{
  "objective": "flow_matching",
  "cond_dropout": 0.2,
  "norm": "rmsnorm",
  "patch_size": [8, 8],
  "width": 384,
  "optimizer": "muon",
  "lr": 0.0096,
  "nesterov": true,
  "epochs": 36.4,
  "final_lr_fraction": 0.05
}
Rows from block 4 of a small class-conditioned image flow-matching model, named by matrix and row number. Rows with one number belong to one neuron. Each number is 200 + 20 x the weight over its row's rms, rounded and kept within 0 to 999. All counts start at 0. After the name is the row's rms in percent of the matrix's.
After each neuron's rows are labels from the 100 images, of 14848 (inputs lightly noised), where the neuron reaches its highest value: "responds to" is what is common among them. Only what is clearly more common there than usual is listed. The data: retinal OCT scans (Kermany 2017).
# fc1: MLP up (model.blocks.4.mlp.fc1.weight, 1152x384), inputs 128-255
# fc2: MLP down (model.blocks.4.mlp.fc2.weight, 384x1152, transposed), outputs 128-255

fc1.759,094,194,188,232,221,221,197,215,200,181,196,208,209,196,208,224,175,198,229,210,229,181,193,183,197,211,222,206,230,186,193,184,208,210,188,184,180,154,201,177,217,197,218,201,181,169,205,229,217,194,238,221,206,182,182,212,157,238,203,216,182,228,185,191,216,193,217,195,164,195,212,159,185,207,201,220,213,181,201,207,219,199,220,237,192,168,218,172,179,180,224,173,206,213,207,197,213,237,190,223,193,221,202,181,189,198,179,219,196,209,189,215,197,240,179,174,203,222,200,191,212,174,202,217,232,194,182,247,213
fc2.759,099,174,202,149,215,211,207,191,217,206,204,198,212,219,187,223,175,219,165,186,216,230,172,188,179,226,196,200,211,230,227,218,170,205,189,200,190,210,181,227,179,179,215,176,215,173,204,241,191,190,206,225,187,210,187,210,168,187,220,194,174,206,187,173,223,229,194,209,199,201,214,218,206,163,227,204,237,174,235,213,214,171,187,203,171,191,186,193,202,209,220,187,173,215,205,215,176,182,178,170,236,273,210,217,226,186,169,188,177,221,173,189,151,193,209,178,210,213,201,187,215,210,167,155,194,192,210,212,200
responds to: finding: normal

fc1.25,104,208,217,199,205,204,221,197,202,218,181,193,185,220,205,201,198,179,200,207,188,155,209,217,220,191,160,188,200,190,186,203,240,185,203,167,195,219,195,175,188,158,147,203,232,168,252,187,188,227,210,204,168,208,184,198,183,205,190,199,231,149,192,174,196,189,232,191,251,210,193,205,215,232,213,221,177,197,195,193,184,211,200,194,231,193,203,205,206,238,176,195,225,208,191,190,204,232,194,198,218,167,199,210,208,216,208,238,163,156,206,199,219,179,198,211,200,237,210,212,187,198,210,187,204,233,213,213,203
fc2.25,105,206,193,183,183,166,191,221,191,207,253,192,202,183,226,186,213,226,221,205,189,180,164,202,239,218,184,191,232,196,208,207,213,162,153,194,201,181,176,192,229,211,224,193,172,177,224,223,198,188,214,241,200,191,233,233,215,223,177,178,201,226,168,236,171,241,181,194,216,215,234,197,193,182,210,220,200,189,200,196,168,222,213,212,215,197,161,181,171,189,216,172,223,170,211,221,205,195,191,214,187,212,216,225,214,176,189,199,182,199,216,206,194,215,229,203,225,169,213,198,193,221,228,209,191,178,219,169,181
responds to: finding: choroidal neovascularization; finding: diabetic macular edema

fc1.372,091,213,235,181,188,192,188,207,217,199,217,246,186,222,196,208,220,201,178,208,213,187,148,207,222,208,227,178,194,228,215,197,142,167,184,216,191,226,204,209,234,186,211,257,197,207,212,227,194,220,216,217,183,215,182,214,186,192,178,206,234,199,226,184,231,178,214,185,211,208,238,188,211,180,194,208,184,239,190,174,190,199,210,202,213,206,207,195,190,197,180,210,221,199,183,183,207,198,190,189,216,234,212,174,224,210,196,140,230,175,179,209,221,228,205,162,169,163,207,187,211,202,234,221,171,181,213,190,214
fc2.372,090,227,208,247,193,168,202,207,237,191,181,235,201,202,191,184,203,214,208,219,209,203,236,211,194,182,185,199,212,203,163,192,193,229,214,180,215,201,196,203,166,189,202,143,198,221,181,207,225,227,189,184,205,156,143,212,190,221,195,210,170,226,215,204,219,197,188,178,210,196,204,188,188,219,191,181,177,209,199,234,183,169,192,200,153,221,178,226,185,229,218,203,195,209,229,176,180,203,212,212,194,200,210,173,183,191,212,235,215,190,200,172,193,206,217,175,197,218,201,208,191,200,207,186,180,192,229,211,223
responds to: finding: choroidal neovascularization; finding: diabetic macular edema

fc1.634,092,241,188,172,206,204,195,158,213,198,177,227,216,163,207,185,205,186,251,197,201,213,173,197,190,179,221,176,159,196,224,204,203,205,205,205,200,189,246,201,216,222,221,178,194,202,226,229,210,209,223,150,231,190,213,201,170,162,270,212,188,172,216,182,205,199,228,184,228,187,185,223,168,186,208,195,230,199,196,204,187,209,219,192,190,214,213,181,195,212,199,162,236,188,209,175,207,200,212,237,219,193,197,213,219,245,195,192,236,197,200,183,211,227,197,203,211,174,180,202,215,196,197,204,202,176,210,208,199
fc2.634,093,234,192,183,206,195,186,236,199,210,234,216,195,217,213,171,196,206,200,213,230,194,208,192,231,192,184,207,196,213,244,196,216,200,179,180,196,185,185,208,212,169,185,226,210,190,173,224,198,235,195,161,170,238,182,185,201,180,194,210,214,204,213,200,208,225,174,214,205,209,196,199,192,208,170,189,194,185,202,213,184,218,200,196,231,201,207,173,185,188,212,219,190,212,223,191,181,215,197,173,178,176,208,202,162,208,203,213,210,185,204,208,167,200,223,147,212,221,184,191,218,196,169,194,167,206,196,206,208
responds to: finding: normal

fc1.222,099,193,233,199,190,197,221,186,202,199,159,190,178,156,185,203,192,193,222,207,198,213,196,170,215,202,207,254,171,179,202,182,181,195,222,165,206,200,204,215,206,216,172,211,232,204,223,183,183,231,193,181,195,188,162,218,203,174,195,215,193,203,234,249,217,212,217,205,187,202,211,207,174,228,172,189,209,200,193,195,206,230,211,196,210,183,200,198,238,185,206,205,201,226,240,199,172,186,193,214,180,178,195,197,239,221,200,183,219,216,206,218,176,213,160,157,212,203,215,194,201,220,235,185,166,165,234,190,157
fc2.222,089,192,220,190,197,167,207,191,209,196,231,182,171,165,184,181,164,171,168,215,220,175,208,198,208,179,213,211,196,201,208,214,179,231,263,209,196,211,181,153,212,170,247,179,145,185,193,195,220,198,217,199,206,184,212,214,235,205,176,214,210,181,217,189,180,195,191,211,166,208,217,194,195,188,194,178,217,209,233,200,215,184,187,196,240,178,217,200,225,222,224,217,189,165,203,200,233,166,224,182,209,171,200,161,198,180,208,203,208,199,206,192,209,205,209,172,227,182,219,178,223,185,189,199,187,203,229,197,177
responds to: finding: choroidal neovascularization; finding: diabetic macular edema

fc1.708,094,212,174,204,227,177,216,197,230,157,213,190,180,198,203,206,186,196,184,197,191,220,199,209,224,200,212,226,198,188,201,198,213,220,224,193,207,202,182,197,203,182,190,188,189,189,207,176,189,161,195,186,169,188,167,211,211,174,216,197,273,160,232,163,211,258,201,203,210,198,195,165,204,181,181,159,208,201,209,223,185,208,221,187,229,201,212,174,210,209,204,204,197,180,189,201,216,216,246,229,206,198,162,194,176,191,187,199,211,184,209,204,230,217,236,193,169,254,193,212,211,224,221,201,177,200,172,230,183
fc2.708,103,180,192,258,230,188,204,187,202,253,192,183,217,193,214,192,190,213,199,182,206,225,206,184,160,206,219,188,217,209,202,196,228,186,198,185,193,205,233,209,198,198,218,217,199,209,196,186,221,214,180,188,201,181,181,193,185,216,211,212,185,177,205,175,184,182,210,204,212,187,207,202,203,211,208,185,222,170,199,241,210,189,199,208,199,173,228,190,212,210,222,188,217,190,209,205,227,227,169,175,185,204,197,183,187,193,220,173,180,215,231,202,191,184,143,211,211,170,221,216,192,194,210,184,220,206,181,206,225
responds to: finding: choroidal neovascularization

fc1.732,095,194,205,162,229,177,201,194,221,185,210,219,216,185,192,200,203,194,200,184,190,245,204,193,171,203,224,208,221,177,179,202,224,227,229,198,214,197,222,179,195,213,240,231,206,186,206,172,226,197,173,191,207,153,166,143,217,204,210,206,188,209,169,180,191,182,200,148,190,183,208,183,249,221,196,257,207,211,220,213,188,178,217,205,239,177,193,177,206,203,207,224,216,207,204,224,247,195,193,209,191,202,186,212,171,207,214,217,202,230,239,190,211,191,229,196,227,221,217,187,235,152,176,187,170,231,203,190,205
fc2.732,088,182,177,210,208,205,204,194,208,173,173,196,183,250,174,199,193,199,226,192,216,197,182,214,191,182,162,195,208,166,239,167,204,192,198,221,173,194,187,189,183,208,204,192,195,181,215,197,231,198,202,190,214,209,214,155,205,199,179,218,229,202,219,193,163,193,194,193,175,200,178,213,220,186,183,229,196,214,224,208,204,191,208,188,154,163,219,209,193,197,182,215,211,248,168,193,207,197,227,204,196,199,207,175,224,192,215,213,196,202,186,201,169,204,192,198,190,214,187,209,193,209,217,188,171,202,202,220,221
responds to: finding: choroidal neovascularization

fc1.516,098,249,188,189,223,179,255,208,194,216,222,201,214,173,225,194,193,201,207,181,191,188,199,187,183,221,182,217,218,229,215,217,234,216,175,206,144,225,207,227,223,201,209,191,252,200,181,199,201,202,170,195,203,200,227,178,211,211,192,220,207,212,188,204,210,176,193,208,216,208,237,183,192,182,209,218,208,176,230,187,160,191,192,189,183,179,208,223,220,223,210,211,183,207,195,212,199,217,224,237,194,193,218,168,219,181,169,188,237,227,190,172,223,168,198,215,224,210,208,190,180,172,176,199,216,214,186,244,205
fc2.516,106,209,220,206,197,205,191,174,231,179,213,164,150,168,238,194,157,173,176,183,185,204,188,189,236,219,166,184,190,232,208,179,189,203,203,229,214,199,208,189,218,223,193,161,200,241,176,188,204,190,204,247,246,195,212,181,183,163,170,198,193,219,205,179,211,190,206,199,227,214,187,231,168,162,187,201,195,201,187,180,188,187,190,173,191,185,208,193,212,180,178,207,213,187,195,177,196,204,201,218,181,201,187,228,196,193,153,192,185,192,187,210,190,192,205,204,188,169,178,225,175,233,165,193,220,208,192,193,169
responds to: finding: normal

fc1.281,096,192,206,202,209,196,218,203,202,189,179,197,197,214,217,201,218,202,260,184,199,202,188,212,235,192,199,196,227,155,190,226,202,170,236,241,196,199,204,176,192,211,167,233,208,194,165,225,208,175,203,191,168,200,250,198,202,177,206,252,177,192,196,182,195,167,198,203,228,193,182,218,195,231,187,196,203,227,170,207,202,208,197,226,242,244,244,210,221,219,215,188,214,197,189,189,199,212,224,222,183,194,173,215,183,173,187,187,175,208,203,208,223,257,191,209,215,177,167,232,223,157,177,196,213,197,194,167,209
fc2.281,092,212,194,189,192,218,228,189,225,172,235,198,192,187,258,197,221,178,162,166,201,195,201,207,208,206,171,203,176,174,178,188,216,192,187,189,218,191,199,207,244,206,212,202,208,215,200,194,204,185,195,213,180,198,240,160,199,207,188,199,197,191,195,245,227,242,193,238,197,219,192,168,233,170,230,228,187,206,181,201,190,176,192,194,233,199,200,172,224,224,203,209,200,205,201,216,209,212,211,181,232,201,186,201,165,166,215,227,231,248,216,207,198,195,215,199,220,217,173,231,200,238,200,208,211,178,170,172,233
responds to: finding: diabetic macular edema

fc1.656,100,182,228,226,167,216,199,187,188,200,199,171,176,200,208,214,182,207,237,171,210,200,178,201,182,199,223,229,219,185,198,199,182,231,229,168,189,176,188,208,187,201,238,222,188,192,201,200,209,238,218,159,210,203,166,185,218,195,232,197,168,187,216,184,181,214,229,175,197,221,199,202,266,175,195,183,186,194,188,204,211,187,170,178,213,205,183,191,187,194,170,221,212,175,174,220,201,222,211,209,193,196,203,215,247,181,239,195,189,204,186,215,195,177,206,172,173,187,207,200,197,173,212,201,168,194,202,221,203
fc2.656,107,221,210,239,167,232,198,187,229,174,208,180,189,188,214,185,193,204,161,194,190,200,210,194,215,205,180,198,226,205,200,202,178,193,191,189,207,199,222,207,220,186,173,194,188,176,199,186,215,188,193,227,238,211,184,199,204,195,198,191,195,198,223,166,191,210,191,252,220,175,173,213,225,192,200,195,199,232,218,189,207,198,224,198,200,174,170,237,196,212,221,192,224,215,210,253,203,196,215,206,187,226,196,188,174,224,182,209,235,196,191,200,172,234,237,223,197,223,206,183,179,246,205,196,187,199,263,189,206
responds to: finding: choroidal neovascularization; finding: diabetic macular edema

fc1.566,097,189,210,199,209,207,250,199,219,191,197,196,193,178,201,204,173,197,174,184,165,227,207,206,196,206,163,144,194,198,159,212,187,193,201,198,210,216,240,176,201,148,192,229,198,194,218,211,237,195,238,212,187,206,202,242,176,214,218,229,228,202,161,186,177,182,167,220,199,191,209,213,204,195,188,212,179,204,197,245,163,161,212,226,193,225,190,171,213,183,191,223,187,188,206,207,195,203,212,213,168,212,183,230,185,161,212,190,221,214,213,187,232,221,205,218,213,203,177,174,198,191,196,187,190,224,243,149,218
fc2.566,105,184,169,212,216,194,238,191,211,173,195,210,203,211,195,210,192,219,201,207,167,195,208,206,210,193,195,217,211,166,202,184,169,149,175,190,212,185,223,190,174,203,205,184,201,188,208,178,233,221,157,206,196,215,210,209,178,184,191,217,193,179,176,207,185,227,185,183,231,222,213,179,218,208,219,225,181,192,197,193,188,246,209,236,205,160,185,229,225,210,197,201,220,223,194,215,212,185,174,199,195,228,197,191,209,186,195,216,210,186,159,191,197,209,210,219,218,188,212,211,219,178,183,200,170,214,223,231,216
responds to: finding: choroidal neovascularization

fc1.484,095,190,218,194,202,205,261,201,162,216,203,179,196,189,204,182,216,184,202,199,246,235,177,180,178,218,191,202,207,200,181,185,202,197,161,196,200,229,197,146,190,216,164,150,197,222,222,180,222,239,221,243,215,214,194,182,158,222,216,188,221,189,198,192,215,173,214,191,156,218,219,209,212,196,196,183,224,205,198,213,180,199,179,227,202,205,188,174,173,177,190,185,211,189,185,178,201,195,189,212,229,206,208,187,175,230,197,213,225,233,210,187,204,211,237,191,207,183,235,210,252,182,210,189,190,208,211,195,198
fc2.484,097,211,186,243,190,210,208,196,182,184,196,158,189,196,203,218,188,181,188,208,236,160,225,174,218,210,224,214,218,201,192,202,208,199,194,219,200,184,164,215,225,196,204,277,203,189,192,199,175,233,169,239,199,206,237,172,179,193,221,198,172,195,210,183,199,202,187,178,178,178,207,170,208,216,202,186,193,190,175,215,220,179,240,195,188,210,188,177,206,212,242,240,194,214,206,188,179,175,223,208,199,184,196,179,179,163,200,189,239,198,212,188,203,208,181,201,222,207,209,223,201,209,209,172,174,209,196,204,201
responds to: finding: normal

fc1.186,119,202,241,222,200,222,201,197,247,184,189,210,190,216,170,172,189,207,232,160,169,158,214,193,208,197,220,188,194,189,214,185,202,213,200,211,187,187,184,191,182,180,228,210,213,195,149,242,185,192,198,199,219,180,208,251,228,158,206,188,199,218,223,210,202,207,191,180,200,237,225,206,212,205,204,212,218,185,188,208,230,208,170,229,189,182,219,190,210,201,206,197,175,180,197,209,220,191,195,209,188,179,184,219,164,203,201,210,168,203,215,237,222,194,197,179,193,191,174,198,199,208,221,197,217,191,213,215,193
fc2.186,111,199,243,206,200,201,240,213,235,211,189,204,215,179,189,217,170,196,181,191,193,176,213,175,188,204,254,199,208,174,189,219,197,213,208,209,209,209,216,178,206,235,194,220,191,224,205,183,203,215,224,198,239,218,200,224,183,227,216,164,185,157,206,216,204,192,169,221,219,191,162,195,191,200,175,197,161,228,171,172,197,158,197,238,222,222,181,224,164,205,241,185,196,212,206,177,248,198,200,213,197,208,194,202,198,174,227,179,206,187,211,223,188,202,245,231,232,219,217,186,198,182,198,207,242,203,194,241,218
responds to: finding: diabetic macular edema

fc1.189,085,240,179,225,174,199,222,147,189,232,195,230,192,209,188,222,247,206,197,209,211,184,188,200,202,216,203,218,172,158,179,194,187,199,186,176,147,173,221,218,219,163,209,196,193,219,227,213,164,190,215,226,161,192,225,191,204,216,196,197,218,192,211,231,192,193,195,196,192,181,229,184,205,196,176,187,212,232,201,213,207,199,209,163,189,212,204,210,235,189,204,193,170,191,209,227,196,188,224,188,224,220,198,193,189,199,218,206,189,237,211,222,211,204,205,215,185,215,169,180,239,228,171,156,197,206,173,189,202
fc2.189,083,176,208,229,172,221,220,226,190,191,239,234,175,207,208,179,226,218,204,201,235,193,175,204,226,205,170,225,206,157,190,233,191,177,182,191,199,192,193,192,210,224,203,224,196,199,173,225,224,189,246,194,198,199,167,182,214,211,224,186,220,220,189,196,206,193,207,198,193,200,185,212,220,183,176,214,202,198,237,221,203,213,225,208,178,208,177,179,222,182,201,188,201,181,182,212,192,188,183,206,176,237,115,188,174,208,180,193,225,228,157,174,217,202,186,191,223,222,232,198,193,238,198,204,208,198,195,207,205
responds to: finding: normal

fc1.83,089,215,188,174,211,213,216,241,201,224,194,177,196,149,212,193,179,213,193,213,190,200,246,196,229,206,241,219,186,199,196,169,199,196,204,213,200,194,220,212,198,176,177,195,196,198,200,192,174,243,217,232,234,220,208,214,187,182,226,192,189,183,205,199,234,241,213,161,217,210,194,227,195,210,172,190,201,201,204,204,193,192,221,181,204,202,190,224,196,191,197,224,218,223,199,177,193,226,222,163,201,177,220,208,193,201,225,194,169,223,151,200,200,251,160,192,169,173,182,210,222,192,194,199,229,198,198,221,195
fc2.83,086,196,182,174,203,185,203,206,209,221,197,195,203,200,211,202,205,211,210,239,197,152,197,206,188,192,226,172,209,211,194,216,208,218,222,213,205,207,188,205,216,208,232,180,207,180,246,188,225,218,184,222,192,207,186,199,211,198,212,174,199,188,187,204,238,144,218,199,198,198,174,172,206,190,188,211,205,194,197,196,187,204,188,213,207,208,193,204,166,205,178,175,186,204,206,193,218,169,184,214,197,203,217,159,222,194,205,170,212,194,214,199,191,192,157,197,163,251,165,212,225,158,168,152,174,178,170,237,197
responds to: finding: normal

fc1.649,092,213,211,174,190,185,223,221,194,207,189,185,178,209,204,185,230,178,186,197,197,221,205,204,194,180,214,173,170,193,173,231,209,204,186,213,223,187,194,201,213,199,167,204,203,204,191,250,208,218,203,189,207,217,204,208,192,200,177,166,194,206,187,208,186,208,163,218,234,185,198,214,207,206,216,192,227,166,164,185,159,209,205,175,194,202,195,174,202,186,174,191,159,182,192,193,192,185,183,195,189,191,216,213,199,226,199,164,221,242,185,237,220,240,204,187,208,187,246,178,209,211,185,203,194,199,202,163,219
fc2.649,094,222,219,171,232,181,221,161,210,188,213,221,205,202,206,210,231,192,203,179,180,188,200,226,198,214,199,200,176,205,203,198,164,189,200,200,197,177,212,177,206,195,232,195,177,242,179,191,201,193,197,215,209,205,244,203,229,188,165,196,202,212,184,219,220,166,192,190,207,236,166,212,179,219,178,183,196,220,164,192,180,215,196,204,189,213,191,167,195,223,219,224,233,194,189,204,175,220,207,218,205,234,208,209,178,182,207,199,244,244,198,230,201,181,210,190,200,195,202,202,195,203,204,182,214,241,168,225,202
responds to: finding: diabetic macular edema

fc1.651,098,228,203,210,207,234,187,211,189,202,184,206,189,204,170,198,195,176,205,214,213,193,208,215,213,210,206,177,191,199,209,200,158,226,165,193,177,200,228,202,168,167,224,206,227,195,214,186,176,215,201,195,193,206,189,201,190,217,232,177,234,209,214,213,219,198,156,200,198,129,235,205,225,213,181,161,219,179,212,185,191,168,227,215,205,208,192,216,183,185,190,206,192,164,227,206,162,214,224,187,205,215,232,195,183,224,191,249,222,212,199,188,206,234,208,216,210,198,221,182,219,183,232,167,210,179,232,221,203
fc2.651,104,185,213,207,206,241,245,191,198,161,215,208,204,188,191,208,208,211,230,196,179,176,190,184,184,172,188,191,160,244,224,235,217,194,190,166,193,195,214,206,221,245,188,232,201,185,196,198,171,206,209,196,183,224,213,211,234,208,213,187,196,223,222,201,182,203,189,186,237,225,171,169,212,169,176,191,216,198,204,215,176,216,212,183,211,184,218,194,165,182,195,201,181,172,214,175,187,203,232,184,195,252,205,187,210,201,193,163,201,204,208,218,198,198,178,186,181,228,217,221,216,224,154,208,195,202,182,160,178
responds to: finding: normal

fc1.360,104,181,201,174,224,184,190,181,191,197,173,181,174,213,165,182,192,213,213,174,185,235,183,196,218,238,174,178,185,187,184,170,188,255,197,187,196,184,209,209,217,216,206,208,228,189,199,200,186,212,213,205,187,211,258,180,219,193,242,202,197,171,207,224,218,184,197,204,195,197,235,207,210,207,175,223,214,218,212,196,220,203,213,194,189,192,196,216,221,171,209,191,199,190,187,214,219,226,177,193,210,207,198,223,175,207,225,226,187,188,204,218,206,206,231,213,182,192,191,266,186,194,177,184,195,209,230,202,197
fc2.360,102,232,198,210,213,185,189,187,207,237,239,209,154,210,180,195,181,237,219,176,202,237,204,161,194,218,206,180,202,186,156,184,209,199,171,163,222,170,215,188,192,168,176,223,202,193,210,214,183,197,186,194,201,226,212,208,205,185,231,202,209,169,215,165,189,215,195,209,215,206,204,184,208,186,192,219,167,232,203,193,211,179,219,248,215,218,178,233,200,191,209,209,196,211,211,223,195,217,240,197,176,225,183,214,205,193,202,214,159,218,211,179,221,210,262,178,194,207,173,208,203,209,148,213,214,189,205,203,206
responds to: finding: diabetic macular edema

fc1.467,092,203,184,210,202,226,180,188,253,187,190,193,189,200,175,181,199,202,156,210,201,210,219,224,227,210,206,230,208,208,217,192,207,194,184,214,205,209,193,216,201,213,179,208,214,218,179,226,221,204,201,227,233,218,190,196,189,210,193,200,223,161,207,213,205,191,159,180,178,222,191,203,155,179,187,199,208,186,240,231,217,213,248,213,226,179,197,234,194,213,194,202,190,199,213,203,214,250,222,249,169,216,169,194,232,196,190,203,190,220,177,201,191,178,180,198,204,213,178,234,209,197,227,228,181,232,200,228,210
fc2.467,097,201,236,192,204,239,202,207,211,193,207,180,197,193,183,207,219,212,218,225,198,195,167,223,191,163,208,195,218,197,214,202,216,194,174,205,185,191,192,178,177,187,189,201,196,222,213,179,185,201,185,198,195,166,195,193,192,209,161,194,192,203,225,193,171,207,221,216,158,172,192,197,176,199,217,241,193,193,218,227,194,186,200,200,198,221,186,214,182,187,220,172,205,218,196,194,187,189,167,163,198,215,178,198,204,174,203,185,182,191,225,180,196,179,227,189,225,198,159,215,186,190,212,212,198,203,219,198,244
responds to: finding: normal

fc1.543,091,155,201,267,206,193,213,202,195,216,188,211,195,203,170,190,202,164,200,207,208,196,211,182,191,218,210,231,205,199,199,209,225,193,234,162,220,215,209,156,190,168,187,194,206,191,169,207,173,202,162,251,200,237,208,199,236,174,194,192,199,211,218,194,208,224,166,233,243,184,198,209,194,200,185,215,206,219,203,215,211,205,193,165,218,191,209,193,217,231,212,198,194,194,228,165,203,179,194,208,180,215,207,204,210,221,193,200,227,211,210,169,214,169,203,248,236,183,201,178,181,225,205,179,217,210,219,182,200
fc2.543,094,211,198,179,210,179,224,224,198,159,177,184,221,233,186,191,219,161,198,199,201,254,197,146,208,208,171,186,188,195,227,224,196,182,177,205,199,160,177,207,204,189,177,222,200,200,191,199,206,198,225,242,208,236,197,188,273,191,204,205,211,176,240,227,210,175,222,175,177,193,205,198,220,184,179,225,191,192,211,199,175,209,223,224,148,206,209,181,185,195,143,216,223,166,185,203,221,246,228,185,202,202,219,195,206,180,197,198,199,200,205,216,202,202,182,232,199,225,241,192,165,171,163,198,194,157,193,232,178
responds to: finding: choroidal neovascularization

fc1.341,094,203,187,185,198,173,195,196,201,184,204,223,176,162,201,210,184,205,193,212,203,226,181,198,193,202,222,221,220,184,242,227,202,202,205,226,193,205,190,198,204,170,212,200,196,193,220,237,181,170,213,205,210,194,180,224,210,218,169,189,186,224,200,220,222,207,208,227,179,214,198,219,195,203,217,208,172,229,210,210,196,206,235,190,202,156,176,231,183,181,165,204,200,228,188,198,197,184,204,228,197,185,187,165,173,232,208,208,168,192,225,202,250,241,188,224,170,199,176,157,208,217,207,221,213,203,221,187,169
fc2.341,097,200,180,186,242,190,217,211,193,213,186,193,211,184,178,219,177,234,152,212,210,186,212,211,209,230,229,200,242,206,236,198,201,193,221,181,227,163,209,170,210,217,194,196,202,204,166,202,192,201,179,203,202,196,208,228,214,198,170,201,223,187,211,186,219,174,194,226,198,188,161,197,190,199,205,207,194,184,201,184,218,213,147,193,208,188,169,208,156,197,215,200,210,184,191,180,209,203,231,183,193,189,188,180,175,177,243,171,170,208,186,165,179,150,211,235,182,198,223,161,210,184,206,241,176,213,196,179,164
responds to: finding: choroidal neovascularization

fc1.359,099,165,199,183,215,192,196,177,200,192,184,190,210,193,210,171,200,225,220,184,202,200,184,209,181,210,189,212,214,191,193,195,185,214,229,218,182,189,191,212,190,200,208,230,186,204,184,220,207,146,188,178,229,197,209,205,203,199,178,235,208,198,215,177,198,176,225,183,230,206,206,211,181,186,213,187,232,219,177,187,268,189,178,228,202,206,229,226,181,216,197,195,177,218,208,214,199,192,202,207,199,201,171,221,217,163,205,222,234,196,183,198,214,190,177,181,223,216,174,184,208,222,179,189,181,200,210,188,177
fc2.359,094,219,189,217,244,213,215,151,178,163,214,189,205,222,195,201,179,193,187,175,194,189,206,203,175,193,205,164,206,153,189,237,194,182,193,185,215,206,177,187,212,205,194,196,224,221,185,206,171,234,194,184,216,214,212,198,155,198,206,176,194,160,193,205,178,205,198,214,193,201,182,200,206,233,188,195,166,202,196,232,198,211,213,211,239,203,234,205,156,225,200,177,241,243,191,205,199,204,220,206,204,116,176,185,208,176,225,184,177,228,199,180,189,184,183,214,201,205,179,211,194,199,225,182,201,191,173,183,232
responds to: finding: choroidal neovascularization

fc1.48,084,188,176,193,201,220,192,206,160,188,172,237,212,177,195,210,150,212,201,199,222,188,179,156,223,160,166,199,215,191,183,183,232,195,225,230,212,180,226,209,173,189,187,205,188,218,190,183,195,172,209,230,171,225,209,207,206,183,150,163,202,220,191,220,209,219,182,200,187,183,202,177,177,199,204,213,164,227,204,211,210,229,159,180,180,190,179,184,200,203,194,225,230,223,201,176,226,222,196,222,232,195,237,205,209,201,171,193,208,185,210,195,237,198,177,209,219,191,206,204,219,226,198,190,180,168,191,241,224
fc2.48,094,181,240,175,201,214,163,200,212,206,204,178,231,168,200,188,167,235,203,191,189,204,224,164,150,163,225,197,169,190,212,204,209,176,222,186,176,210,186,204,236,180,236,198,210,200,230,214,167,202,208,207,202,213,177,181,247,216,199,207,211,199,189,185,222,203,233,190,188,200,211,203,169,206,165,226,198,184,181,200,229,214,220,202,217,187,213,197,213,219,180,167,194,195,206,177,198,207,221,218,187,211,236,198,199,218,206,191,210,206,210,200,199,239,214,202,206,193,253,193,224,194,204,203,243,214,215,165,200
responds to: finding: diabetic macular edema

fc1.180,090,196,200,221,203,165,175,187,180,206,201,219,214,187,180,229,196,200,203,213,199,204,193,210,210,194,232,176,208,183,224,230,228,195,171,188,203,199,203,221,213,199,223,208,181,202,169,204,152,190,190,199,233,174,238,205,173,189,193,206,236,165,183,200,215,207,170,190,205,231,191,195,191,192,208,195,215,177,203,177,199,226,214,183,196,189,214,184,148,189,194,198,200,198,177,195,196,192,135,196,198,208,222,184,204,209,198,219,176,184,215,231,190,145,214,216,192,208,210,199,187,212,195,227,225,260,222,196,234
fc2.180,099,199,191,193,221,186,203,204,189,196,231,238,228,209,207,193,204,215,182,182,208,202,197,182,198,187,198,210,238,179,223,143,213,196,213,197,198,192,179,201,200,185,172,185,176,172,191,204,198,189,181,207,216,245,137,220,188,191,234,202,225,210,223,162,220,202,204,203,204,191,205,216,202,200,167,184,216,231,204,209,181,184,208,208,196,211,236,170,147,208,175,206,170,186,193,192,194,202,221,183,206,236,231,175,195,203,172,200,195,205,192,229,185,251,196,184,201,182,200,196,200,232,204,181,206,235,209,222,173
responds to: finding: diabetic macular edema

fc1.505,100,187,187,185,206,190,205,252,199,189,190,202,186,189,217,210,185,188,191,194,196,186,224,213,182,229,197,202,207,185,197,199,200,165,139,199,201,210,218,195,213,160,197,229,207,198,197,233,168,175,194,157,193,198,190,192,217,174,171,208,211,204,195,198,216,185,170,198,214,183,198,172,203,203,200,202,221,211,186,184,201,190,164,195,186,188,212,194,213,170,227,227,209,192,196,194,186,230,196,193,210,185,187,177,175,184,138,196,140,207,172,199,197,199,200,212,203,184,175,205,174,206,199,198,201,162,197,190,184
fc2.505,096,236,186,187,222,193,216,136,177,210,185,213,180,180,222,207,175,185,213,164,201,202,205,213,176,218,213,200,200,205,214,176,204,209,251,212,182,174,176,185,180,236,192,161,179,209,183,220,200,219,210,163,189,168,202,189,196,223,176,218,194,175,205,231,212,210,223,176,204,187,217,205,217,188,179,210,225,175,193,202,231,186,260,226,222,205,213,216,233,205,134,187,199,195,201,193,201,244,208,192,184,197,178,184,204,208,227,194,168,200,229,182,212,186,187,221,177,223,192,202,154,208,195,204,209,177,193,195,179
responds to: finding: choroidal neovascularization